{"crop_scale_min": 0.7, "horizontal_flip": true, "bottleneck": "kl", "encoder_depths": [6, 6], "encoder_widths": [48, 96], "init": "lecun_normal", "lr_schedule": "cosine"}
Rows from block 2 of the encoder, named by matrix and row number. Rows with one number belong to one attention dimension. Each number is 500 + 50 x the weight over its row's rms, rounded and kept within 0 to 999. All counts start at 0. Numbers have three digits each. After the name is the row's rms in percent of the matrix's.
# q: window attention query (encoder.blocks.2.attn.q.weight, 32x48), inputs 0-47
# k: window attention key (encoder.blocks.2.attn.k.weight, 32x48), inputs 0-47
q.0 107:438514480403460461516423574469426513542502510516486524552472509562576430413460563518426447501537493454584532499539470485553523491448628507444454
k.0 088:460422513417516508495464509447546491504454467521540462589539511486525455503415498502359489514486476449657522575533534485460481561447437490513446
q.1 097:474546551501486590522452574521485515525535554424538415484428597447578496439547450519510462352552499458551497465530467487551525519473477441452469
k.1 094:434513512579479549495554438497498516622541430486520542546546492614596453526423485435547485395553494474554497518469537514556512476562482568498508
q.2 092:566451574542527450547573433519619504442493493508514561521515535481410489523550497485461469542407532426568540548502533521453552414503519564562430
k.2 110:463484475475507460613555423560444454476529620537506504517536516492447415489461545530554520425475486510450560420448503575435464503464392456511487
q.3 096:451506503446440463504526412457570529519464487430370522523456463521492484601493423476440486486578478558555524605466447526423525508482484459572475
k.3 103:466561490519526437394513612508543428484497499445446455454535531393460591502477473561573450494561554449513446520499465443580499567547476526506526
q.4 109:473523539568535518406485506413420536488452528490413493440478450518549490532405551568446542528498537569532501573450493544587603512528458477551552
k.4 093:443481461425476375486532525484496508468516534498561554505597550476471536492592453548438420462513490553423485473533515531391487428465404553500511
q.5 091:442532516481511606601475459536539523515583578476518433412547536491503574478510402537455539500473497467481549513448560570519553595528516473555565
k.5 101:491549462458406561641498451484598421556511530565472552533586468480473485454459519472530410495490486498500477431506393485470497450542469472460474
q.6 074:478449521508567547535537403488456501429455472519455524530519406412418446506447482528447463568552536543582399541496521506544497422569445462479457
k.6 100:453476450521512399476456551426527471450530459483594396496525525542445488484395544601455426498420479547537507480497590561523503532547458534520507
q.7 097:484455431495608471422463484549461596553474504597595469491413450549430476577511456513548508510432424557511435484478504507529483534473527472537556
k.7 095:566601504497460569406564542457508577483526531488584599603543485494505530485440418493548487462451481560520445512500497482405571532472470490549490
q.8 096:438590475499503427503414531498531470488500452578414550550512506500440470514575543570531479474560568493527445487485517562454510419513460524643442
k.8 110:395469476483538520485536450557606461460456474535538601492534457535488628493542502405554503547553483572456548504457442523455535477428498559533501
q.9 095:555533587503574508559464549509410519518471526499498442549457614608471531545524555450440534494519462456565410594520485469451490471501491487455576
k.9 095:497459551523537447546442506451450481457541521618470492514444558484513485459543555421538440412478494398473493416534527510465537642546521491454492
q.10 088:419517447598463556431504450478424479442569514570466545531501542485573495545464547495491559564579506483566529459520464545459500568611536545534435
k.10 093:521460431455450487566528437418488624484507473461534442422604589483533562553501493464462492425510482510449461551549502422413473497546541469489506
q.11 119:562515476502443585490488496457471596467519575498518462498550472535515562455487482454507531481470437403486511538611563613428445514510532511561395
k.11 113:532412412495421492458519557493470469499520472480565522526474499451578398603547497516507535524532533421455482580504462427501590514397476545547475
q.12 108:537451561442514505586533448535450522561490518523544469523570504501534429532438405562528577480527489582416519385455438526486504591553516465523539
k.12 115:438567535476537476525487533483592525434449462594389495472499537531580566535531515488546522365502411524457536479504549493445565530430518532519491
q.13 094:589524478520514565400570466460430522463453604494570435504553436470603476548520462575527558467538506509473597527511466512466525469485556496485574
k.13 100:468467497464532416362541533518486469522495539655542534416473490454485470555480519483523663513538483528472520457469460469469473527503490484523540
q.14 089:546408410587556510558496464556523407448508546449449615482429497477512561489541523595444449578455488498491494516490536541523505416482489452500540
k.14 103:445438479466434541399481601513467495450448436454445493451482593525497613528462502513460528508548474493531547529466473490532393477526549507528384
q.15 084:492490466623545501503430472452518508519541491603526535471497546458507464476618525463496491603455466425419521541511439451569443491603476484490460
k.15 087:581549556443535486422538534534464435499490510490481465555599419547568513495478539387498480536505407534483444482488627535506534483461549497468425
q.16 105:457451584625472420495487480499422402453457512514525513444465498439498559485521459577544574483461523475504488500514524464464534402516422520393459
k.16 070:542501483520512405449483543465419419478480583500533531499608552476500507507594486530538529516585462457556525599493552538411449491562434552544494
q.17 114:563450456489502412585589525484456450537511483564516440492528524492552547552490498556518396527459467395554522506397475465493493464581427428466519
k.17 087:473474476461484576528574412455512558603405470517548445496528599539459520508450503438560535542523425510401581581516520534547475485459503490513538
q.18 092:569470466487483533603521429395501538588440544475520542542495400423418457375544489477544593495517507473542523512536500467466525486483486489494559
k.18 085:560418438528504451518542469468507549512462519600411533498472488507451419423551444491566573474533415534497524439429585491487473531533501436400497
q.19 108:539490517578503585476512522540504494441515453557531577420466577502510542508526454585527456456550510458681447511561547474540563488488514533480460
k.19 090:563557474561496533512463461502437557532532422487557478501528589448411462440462509529458569615471414446582462435518476501566444523485548446503531
q.20 104:440501503550494412474535529464498615429551433466448566573479525467529465550440556475526529500409506412543510448505481418446574434541531473529552
k.20 108:569417511543513538475534516578534489488450563524461576530506534493490478513523433537467463611413394496486630490508436441518422483433463483483500
q.21 109:505438422494552492437525567500450438530491541505623584506469418482454533507490505505569528410512421522499516463455534429461497535514431381457539
k.21 111:530501564497477535429461522552507496418519576494487521490518568469378529524562532447478522511456480571422474468522488431434623515529627489533480
q.22 108:479464512508527537489468526497551457525460538438605541474505455521465488537559438382550527497490425474594526529497415560445444419539456466409576
k.22 093:459495573468577481519481528559435461590423532509452513525459503474575497517531443548492500479439463540444495348479403512476479486410448562533459
q.23 091:580547508546546474478447496439497504523450487445595390445560469544484470519578460452486498543450438545482481557500364508512500599484489523584514
k.23 095:459600581437507485509496532571643513537585531476494467467531486449539464536483521477532417428458464457483456570422449474543493494478506572420525
q.24 100:587506421458535467510372478456539584537491508496458574517487593490533571504503441492594527597529499472586529510489463534517570493478517453506585
k.24 119:550521512514440549482582468394572524433518428431429563533457479456448534500426448528542404581502590572502510537542464484448499482458490528461531
q.25 100:432470530499457552438502479562496481573434447462482573484470412418576492542578546396541506445520530519469472525529539404524456480471513521610457
k.25 106:499468436468526514398407467461438547477521606423527503544555532456519487511469559480458574509436549444440533571493565453492603472424468477529514
q.26 091:484500481421549570462615552441522450502586500502447535531484494519410487543452400497501546551487494434463587504442448492482472535519441537616534
k.26 103:517560551576358563413451519470450554463552573458518535464511505530432406401437504523546523542492548572527427512510479487508533507471509479496550
q.27 117:483511570483453553577524507532573586633570496441494529578524546501477595597503525481449444523504524525490461442412481485495538567478496513453439
k.27 104:606511526490465457588487462447509448504569560572522518434500504508377520538496499581497466544491505479496557522419520490393450548536458578431446
q.28 104:557514474504467582577508469552484570557569490478581399502498479524509487462516445431481606465472479441518562546573446559534554541597457496444460
k.28 097:458447524571525428405380484537497513503597516447491501511545470578429491488540449450504484611504509536494436508529544571565562414481490492528452
q.29 100:454420512334529440469483549518516511465521524507541487506436493458500435449570391478528497527412566509487473456517515505432436522433463453419505
k.29 114:447477499532490564471515477494458546519495582604606416526553570499497501517523369479497554481466472457569443416453421565461475500497561481462481
q.30 098:455453447494573524484494477551553494519556504478543527636546549517456482544384442421487508532486456518469477541543407516474501583489466436399444
k.30 094:486499539519543476591499565521481612552446462501483523444514561464484600463522456481506494548458487491584552502491483414398497502496601580530595
q.31 109:543506499549525466506491375546437428419473469483510516515485538455552476541494431522595565481500446578531519605428475515459506452552443481607531
k.31 106:489580530406587470598568507511478529574521473470482512533374523451466450429481467539542557543577491525529573494565560533504441471525492467437537