config.toml
model = "image VAE"
dataset = "retinal OCT scans (Kermany 2017)"
train_examples = 98430
image_size = 48
crop_scale_min = 0.7
horizontal_flip = true
bottleneck = "kl"
downsampling_factor = 4
encoder_arch = "swin"
encoder_norm = "layernorm"
encoder_norm_position = "pre"
encoder_activation = "swiglu"
encoder_mlp_ratio = 2
encoder_head_dim = 32
encoder_fused_qkv = false
encoder_bias = "all"
encoder_qk_norm = false
encoder_parallel_block = false
encoder_dropout = 0.05
encoder_inner_norm = true
encoder_patch_size = [2, 2]
encoder_depths = [6, 6]
encoder_widths = [48, 96]
loss = "mse"
latent_channels = 16
decoder_norm = "batchnorm"
decoder_activation = "mish"
decoder_widths = [64, 128, 192]
decoder_blocks_per_level = 2
decoder_block = "basic"
decoder_attention = false
decoder_upsampling = "nearest_conv"
kl_weight = 0.001
init = "lecun_normal"
residual_init = "none"
optimizer = "muon"
muon_scale = "match_rms_adamw"
lr = 0.0017
momentum = 0.95
nesterov = true
orthogonalizer = "polar_express"
adamw_lr_other_params = 0.0029
grad_clip = 3.0
gradient_noise = 0.3
steps = 9900
batch_size = 128
epochs = 12.9
lr_schedule = "cosine"
final_lr_fraction = 0
warmup_steps = 190
weight_decay = 0.1
adamw_weight_decay_other_params = 0.05
Rows from block 7 of the encoder of a small image VAE, named by matrix and row number. Rows with one number belong to one neuron. Each number is 128 + 24 x the weight over its row's rms, rounded and kept within 0 to 255. All counts start at 0. Numbers have three digits each.
Before each neuron's rows are labels from the 100 images, of 14976, where the neuron reaches its largest size: "responds to" is what is common among them. Only what is clearly more common there than usual is listed. The data: retinal OCT scans (Kermany 2017).
# gate: MLP gate (encoder.blocks.7.mlp.gate.weight, 192x96), inputs 0-95
# fc1: MLP up (encoder.blocks.7.mlp.fc1.weight, 192x96), inputs 0-95
# fc2: MLP down (encoder.blocks.7.mlp.fc2.weight, 96x192, transposed), outputs 0-95

responds to: finding: diabetic macular edema
gate.102:123121112121142158139113160118121054126158159140127135121125127165144151129153145123104161164148090138082142126116109151133141100114117180130128110166148161128084118135130171146100105172122129177138141118120124158144122108098138106135120104165123138152136141081145125102130090157134189109
fc1.102:129129170099118073136131147146112123147105121091170134120111159127128147134090122113120092108129132107107149072118129141157148124174090109144085104167157106147109109107190128116139127117136110094134189120156114139116162125086127106130138092100129127088147163097118147104125126120130105128
fc2.102:156095140126122127085136121089159130144100143133141154085118097109156114125105051105125127142147113164108101150124084125139121161137143180099144162138134142141104077118107100114098116101126097128137173096140113116096141094090083142134130125128134146119141120125133141109093164092123131104

responds to: finding: diabetic macular edema
gate.108:073092114128099109120181191148121086115110125124143151113087076144152105098178134132136104092136135122154124100131167157124146111115158146103131118150105150134140104143109168113120109133139125131151119088102171108096093139107148172153158151107127132109108114142134104134103125107120143117
fc1.108:133097147116106137190102125127153060176129181143142173112171129127152168125157112148099118118147093104129094160146127169130142136116165143095109137122117129118138133120157122120128159195098122124125156148158133120135111156143108112118120129102122113081138146127155149090113144129124134152
fc2.108:111092180106109113118120133076123126114134120139145146139109115116137060106115115099121122074113098154103112134105097141115166122091137141148148118140111163104140164171095105108125130139130087115109077158148130136081116150134129133117102128124183141162108158093133145150101130141098132139

responds to: finding: diabetic macular edema
gate.106:102142109125120126062133132104126070118145128166078149125135141076112165110145156138088140142101151125178123139132131122120135102137130128143119132090134135098100146095150142114212147136118121092133143076127140116102162134125122142094127131100150088151124124120128101129109134165152146126
fc1.106:137146137113174109090081124132164153106138127114126126131111149151148116101101104124125105135177111110141139165132132177109099094154098093179156144133128140160146190127114128112096141123155119114102151101136141110143146154170112167146124106136169104156140152085141110100152149135160120145
fc2.106:131160122124111130134115143124143123075178165171087106136122135163109091110133156102159127118117125121110134149131172129139147133128112168134153138110108114086089129084162119102123161176128108136103145110112161089107151153151165125113137124105095131134125096143143133181108106150151140078

responds to: finding: diabetic macular edema
gate.149:120162135121128148141136163125126153113148136133095121164109099079141156101103113175129136122133191117142154127156122126111142140144149140160167166118118138107127172121116171156140156120131138145142133136078119156177127153124129130117099193092124103144162148136117079134102150093111136104
fc1.149:138131141126119123113144124082136118162139168155121190119129161139133119142123132121145105167115119138113109142112131111166157102091132108162127150131128096124153175159105079133133094125113142165131044136113123143132149134094149135141114156128142139109185142133111104154152117109109118187
fc2.149:096162149129126143128124184122127120118176163133137088118119164079130143107124117089125128132146105111116162150106140086147122142124179142117143136127192116163141128120118118104125138110138121093101118165175149120150087159157151130142168133099158133131115092156124181131136157147129105147

responds to: finding: choroidal neovascularization
gate.78:145101085095155128112147119175165088153113144135135112096155105143116095126133120096130109135147146111101107165125101116119125108126131119079143106141144107092147142170129170189117087136136128157106145133088114086121119144144094143117123101156146095135089141137127154162120124086112113169
fc1.78:154131137108080191120121083131086149135103059081139104136133118100138179163149133146107161145137143158119167105127174138150150148140164084124091129127142138109160101141138123145133133119171093116132116135141090112126120123134101137141133119130129141134160160143124134118160153141159139104
fc2.78:192122135131127132112110142158136112131117172144167136121116139125146128130115133138123113122140165153098120145123110099159136128121132152122104090098133135100140147171124106135150176127074165143097159086124133127084123164122128160147166141152086120153149142083092061132111128135089120136

responds to: finding: diabetic macular edema
gate.84:125116086125117159179115155130109096113162151134114143136110136106139116121059143139183142116148122123135129170126134118133157134151127161146101138127170166144143162133083109159136118123141189091151120163150126145174121103112101153142153116124109103136160093150109137136146141088134161127
fc1.84:147149143136124136138137116133140133147111125125114137066110105116145076098159160098166177073139116169117144134119094131162125128110088139078136125094084117127104111159131140144111113141162122122122095148102129132106113191129133122092136147127114154127133131097130100168122151101072138132
fc2.84:167116119110146107148151114172138104138117076157107128107124102129121121124136118155119138158104099118176159166148124121135098164119147163128085144136148138154155116161145132131118123144148156094174148160144058149129149140126133128115161126069123152144088155101122146146102118168125147107

responds to: finding: choroidal neovascularization
gate.121:116132110154094148132162087156097149154113097084111127116129113116113108145138118124129109137125100148084066118154117148164155109086136150168124139161101122188142103162101130120156133099120128162151106084144138128121114138119131165132151133134158140134181109137125135159160131148177113114
fc1.121:178100142123151107122112119087153129144130113115143146137139150146091108130146151121125123152099140120130114160172134106131156120144106099157165089096117114139140161091147095167116129148124120154105111126155096105146112129138116142097092100143143182150128159135129127190178171170132165125
fc2.121:141120093140149114141158112133131126149096131117110119072135130163141172076137092101149131111142087127093159154105096096095124135093112109123133118128092099160126100123142115117093101141164141078109155147123154113136132141164120088111123117108121168150164102113146115110097103093106157159

responds to: finding: diabetic macular edema
gate.93:130074142147108099099100079105126116098109099156121139134159148156114170127143131118101132123083143123120110109111083130120108162147143159138090133113117111158127110147143128110146145157110131144151204108139113094115138101102107121145131104117097106123111108093118066139109170143116111160
fc1.93:139142099109113118125084182128124173101147056145119132125107136114153118114152158099149115158126141151147108107109149109149159114140138127121152078165155184080123112100159080147155111150129127112109123133130089108123112122112125145140142103087123168128134120155124138150131154140128176114
fc2.93:136105102171147107160109140088105137099121101122145106094109151152112113136143149126166160107135146110098125115153122150121163146054115140117093120133139161095107150101126157127128143164140139116131133126115102107137087117095130124138174131060155104112160118120164164093130096144134157145

responds to: finding: diabetic macular edema
gate.96:122167167114115092128109109127152113164155108116128115138113146130134116076129116147125150153150147132106090140124151145179114101112137109097120153136156109133157138117076132147076142147134161141099117105102154128152134194142144132121166161097120175095162087144109138104134165149122129108
fc1.96:077111112144118094132139160109097107116122118121145101145137145068171126166102115160137162086156060146100127134145113151170117132153112129123123111124117086131125123125106163165129123127120083115128127072169133111143111124150134117109134099078141140119108129134085139115151100096145137113
fc2.96:084155130140100090143153121132141142135087115169143123138160136098121114132125114091103148113131124122139123085120124152095115148097094096123151100118113078110120111121126095117101126150189134127176125093116094129129120094088115125120108110118118157093164094181164104121095163152118140141

responds to: finding: diabetic macular edema
gate.86:112148122105142155100113142148117159142136146134140115106114118101141089127096135147158109113123139164091144146151089123123120111152128112155138108114131110150113147090139039138110148128079100158132137075133124126098104113178115095176146103132137110132117134129119164163121163086095152123
fc1.86:138123161118145131094137106119120096109096148129143114129160115124159196153175169098118171139113109143140135110126146166125131072123149154163106155180136126131075124129144149127131086146134134149140149114110089131126136161124103153108118177135167144141115118112135091107165142125147091125
fc2.86:094145099114164128148088109096119140152123110142155153160127131108105149162176158117100117145124088141109122125113121124113091106083139071133122139140067155142132139140110152117128127133159125133148127197177113144129127137132077137100093135104129151107121125163140152150119113117131167164

responds to: finding: diabetic macular edema
gate.30:105118143142124127103165109114114101132115109124105139123138116143157086189126127117157105101122111110112061097165106134142142132158125089164138139096142149147152130102115106131153130093157134151145151144129152069126181145095093129091126106155122139122110105090108152138147140095140169149
fc1.30:089112129148151103151089119142127112080115153136129164163107081135085101123143109131115133139130102175116126136120166133113168122105148135144110089099174113123100159120138140119113134107091078140147121128146135124079145127108129152156118140163158076082154161094111132116114137129094145142
fc2.30:066149091119130193117108116146139159101146128142116109094113144104161123132150133105141132166151114112117097156083133170136149152147137105095159109112103160134107058134095146163125124123115145115103148125108156130069128116140167134132126122117151114118102144152106142143123146115101159154

responds to: finding: choroidal neovascularization
gate.37:105117140169079106106169137122139098139150140147146121146158156137160141129148153106145146117119147156157149104136104194113105138137133120130143120150147170119094142121163111108128100140116176103111154127116088137126142186141106130142104124107141155155161087176106168110145115093101143133
fc1.37:167143128143179112119081135122127125143090134135125149117129142119078173152112137126168141187124125103092137125132136096143149119157155159103132123155134168123119141133130139117109090145164148140125143120128167150138116128138148121105110125113148148095061136144131135105176183120152102075
fc2.37:118131114142094132163152105121121119126126092136136153119120129117132100106065126133166130140162147197123123111133161142107131137145157139129127101173097122167127186193129135077138137116152164116109168138102152146108131129132128150153130095111130146131124146137156149103124135130149169182

responds to: finding: choroidal neovascularization
gate.168:094145096089132126136122138126167097154174123118165113148136088138117151144153162132124113115109115137139117084146089113117136123097121156173106145160153083134102124160193114160087121116110114126127111105103129133150139100119112124148163138150156142106151133128126165091174104110142176126
fc1.168:101111130113122083116108156130104191166117094159147169089137179147122116109158101135128136124120111165138121121153117107119102111162146106133131150131106159176113153133104132131126124130117138102198109076128170128116160131113141135128109108133131154150118142111094166111122114093108125083
fc2.168:124158125119127118094108169121123114107101120126121127114146131112121111070138090088085132141136166136125142107101142143078145142123075105115130143090105123125127082164135118171125152115171135089102120164111134117109119182117089102150109121187133136134089159129129105158137138146134099122

responds to: finding: diabetic macular edema
gate.171:183146154176131127162174155174117143139140134113100136120083123133146120122150141129107192065105116111127116139141152107149129101157085107111114176117105135142131110117131128107137122153114152116117124096122091142127158149092126157133090127093132110094162131137129130154129095153083108116
fc1.171:111133140125161153100091142162130085138175106115125158120150129130117111138103141125149167130081125111121115158093133131136133103102103119126102108103130134108095151143103103106123101076094164143087135150144143088119109110138167114114135117093115163139139088148155084130100154188105149109
fc2.171:127147115097156098075143134122137176138137119129139097076125119139150142120155135151113120094133057122109124166083113140127123139137129125134088172147086150111131178113135125111139125156157134151093107152121134097162090125109140151114109156132105097127165141107126122080138169111117094120

responds to: finding: choroidal neovascularization
gate.61:136137152153141150100102141118140084128132104133152128076168158176138127124174115117113097129120124114117174130127167107152074127141130120134102140172154153156126159154125181109130096083132144162107135147163155145116123115157107106148148095173121132087105085151119112129125112125144127138
fc1.61:118100110120151153148136103095121102151158088110126142107162132127096121140154131167121097131098184116095152142113136124130152116126146100130117122140125161099169153135140177122116071120131156144081137159136133123144105113147107114120178135160099076074112083116127099125104117120150123103
fc2.61:106145165115114106132107108163127139135116147112184139130113142128142158110105163166149115102166132145142116150139101141145153119146104168128117079115146084107110141148074081124164136125091130129147127178106156085112094187092157112148117159102135130119132143111143148141102140154137135135

responds to: finding: choroidal neovascularization
gate.107:110131116164074112082125112140100104114128095109136150124111077118149121110113128114114106176121127094118130126135175139111132143106123132131112155131135218144102141134133113142114135147110149160125135138117158129102187145121097075182129112137121148139148147176109136122128156095139111133
fc1.107:108111131147120104129127151105143110110112129083110132142137094107124118148159105107090168113162095127119123159142091146109086116162131112155106122118201121128148090128096125121162142145113113090121066109149155084148136144132107141159133111129122100124136155081102125098167098138129147161
fc2.107:122159127157129126156112127145076145107145089118124100103143072131142105110128195120120130167134166125075160116143166152131140117101148121113138119102158177086148095141127095126114151128116131123135096135133080163120109094149138135136133156144117174174105129124115122137113168102131121113

responds to: finding: choroidal neovascularization
gate.172:124080119132144137138139169137173119150154173095145117149116102110120153106095152144120087129123142129125136127099148095117125166104081161103140136048142139125139079131114151118157095127115128151115132101146104131118081111104115117120111117079113134145127091078117132146097098110137143125
fc1.172:109126116093094162087110123185120130140151152090122113098155137119112132191105133138126119145169101122162156090134164136111105181124132140117100133142145133169154147149094125140093133138131158122110139117149115092141109113160089114108111123163131132097112120127061144141145141157130129097
fc2.172:112124100125113147118129155091118144105146128050100148145107163136146146139099154157163131115113136143120127131147120157152133144174117151135086133143128103114163132132136168111135150129161119130172129107127118100150105125138104090112070128109134111118134108090149174147138167132122163195

responds to: finding: choroidal neovascularization
gate.157:083102108141132100185141140147112128127127131157151145144113109089108074072139143125133110171153098128125103167187138130154142103112143109164173118104131164161127149140106161136118146123150152163119128155146129104136160120148126133130122112142112125146114168158157120136153113109068144124
fc1.157:126144142151129089125105168139123160130117122130110152134131131115125116108128139156126136085099144143099113136110146127156157161149139161160069188139137147105122111144142107109115147106113132083131199143119132163143120165179135172166152121126133143147140133133116193118120117155104130169
fc2.157:120123148088110129132106096144064108112154161121142117124106151126075136140095120143113085133143103124132125163129116160121124123128149100117091111135106182137095129093153132141140105138071143109119126097115143078155174130131144139153123122167181134161112109081137111107118127132124113087

responds to: finding: diabetic macular edema
gate.65:108127140155136115103134154098166101099144133097147102116126096123154116145116143125110119126107137159090119115158122105146165104154117150107095141106102122107145143140126087101105124161125141117084109119190118147108121095070106142147112097166100144141112144158137115100121177150181107169
fc1.65:114114077095103153129097105120118133086151110140106157101113139173140136109086124132127167117130114118125110135162123157114163136144127113173127112126092120130118161143164114149146059139128168158134142082118094124179123174113157123147107113126142150091126128114104164104159125098117117113
fc2.65:118155130150144137150108112140128137094100079136129118128126143115136090085096180141136126150128143113089131127144153136173154142126133114143122090114171121142155140154088122130132164142116111133132124165127100148134125139153122072103102114179147110103165132115121139092069142152187168122

responds to: finding: choroidal neovascularization; finding: diabetic macular edema
gate.155:140164119121120105078130132088135114078136150160119185131151112161151129139154164107104117149140153116111108126144113101143101109151128104110117126118115096090136105093125106112113149109102164135140139134122117098143164097138139098118098089074109123151156151166124130114100103184101104095
fc1.155:109122094137128161133114128088128175106126141138145139138130128170186133084103147156140159125115110105101127139125120150130117161136157112090141111085121129137125142176131132146183155147112105122143106125097158114076084171131173116149091145124114118139142133111110100095158135099120132176
fc2.155:148149132140111082191126095108135147159154101083170117165118145136122107162112099147112127155157092136129110132166125103136104165094147122109099118132170083136140115124156174148115142130140110122105121146181126123140123142100166159115166107128110138119180099124103114153128123126097135132

responds to: finding: choroidal neovascularization
gate.178:130182142122127107128113094148117182117136147088100123153171112092136118168118128113110175145108148124124135119139121144122124145111108129100121103124110145093170149149126129103132153097161116119117162101143133145096100170077129120137176123152122123167094156101144127116168172158119162152
fc1.178:105159099115185113139124154162180150138135127100080128115122130147131096130102164141170155119124138125167146090103162155115115180092103135128148127109164127108145133135145117152135175112094114113106174133116128156087111115171150114112149128142135140162108145134148136140158130127173115102
fc2.178:136117124159090160103162093080154075139145148151166135131129135111120162090121181134130127113122109113158133070144154128071098147145107152148139141149133117110133109147108138124116117107157139134139131156130079128118137120181136110140115141141054084157132149151121131130115140126132111146

responds to: finding: diabetic macular edema
gate.170:095094188077123134108149132122131124104118131141168121160136092122126122143135110148164172094134146188116158148179098169108132121141132142121150160122169128118163138166138111130142138139118156166174106149120143141127136119121125117179136095142139093129121093155102168112129135105129101123
fc1.170:143138114113136127093111136155140104094105091130133085174114109171132089120097112123102110137129118118124126119140132109152103115127108124166133133148143127131114133160169160088107160086109143102140072132126158135127128155176155131117079142148097153178101167146082152124154111135108148161
fc2.170:077108102110142115124132170117093120162105103118169084139117133134127108093122131104126120127165108125131083153152123125156108134127129165140124167129127102124166124124125098120125117127135073105103114140141113126143130149136070107153173132145101159142159182123173152112112136146105170175

responds to: finding: diabetic macular edema
gate.116:150179147138116146133148132167161090134113118134148087082135114135133127115154141168178110106118137145121142170113163180128140116111146138154131147120140107099174134115102087140095118135097119094118117126137167139134114103108082160135153130117165178131122122108093100097124176144115130151
fc1.116:174115133149153150125164173128153123106125135108115093159158115117139146131140116138146119086163144094134125108120129098125121152149099133135126101122144134146066155119101137077122090146069152105113165087136097146140104141134146111099155098085145178151128147125109135113128075112112122119
fc2.116:147167119098140117126175130128143106148142108151109147086133081090182105110140132150096090118110132149125127165072086097091083128163122133142122112115105107125132133147133125135103102114141104149107128124089142143148103128161102085167088129122093136136176134117117127129130094164132115137

responds to: finding: diabetic macular edema
gate.118:112152139124154175103102129131120174162163113093131119139128109104115178088122085137171129184123174135137134150105103106120090123114143162109108130145100142136135104103164172121120131118117130168152107128116162118180147154144106142102111156082129132118100120139106146105103122118151099121
fc1.118:113122142105138103146122151116117118155102100116132130129138119116119074100086126087113103131116134127112113113168107128131125103139089113101147087083095111141136127137115088114133074068119142140158111096183115145138156104153154139176118127156129126129147081124144119100139164116182153144
fc2.118:127164091124170137150080112137110134139145141139120120140120169139096131115135111147151150146111134109098183132141143115120155138138137143132122167133130101108141149165108121128161108137130127125135066097130099134068165146123187070144111121121142155126102079142147123132121070104154126143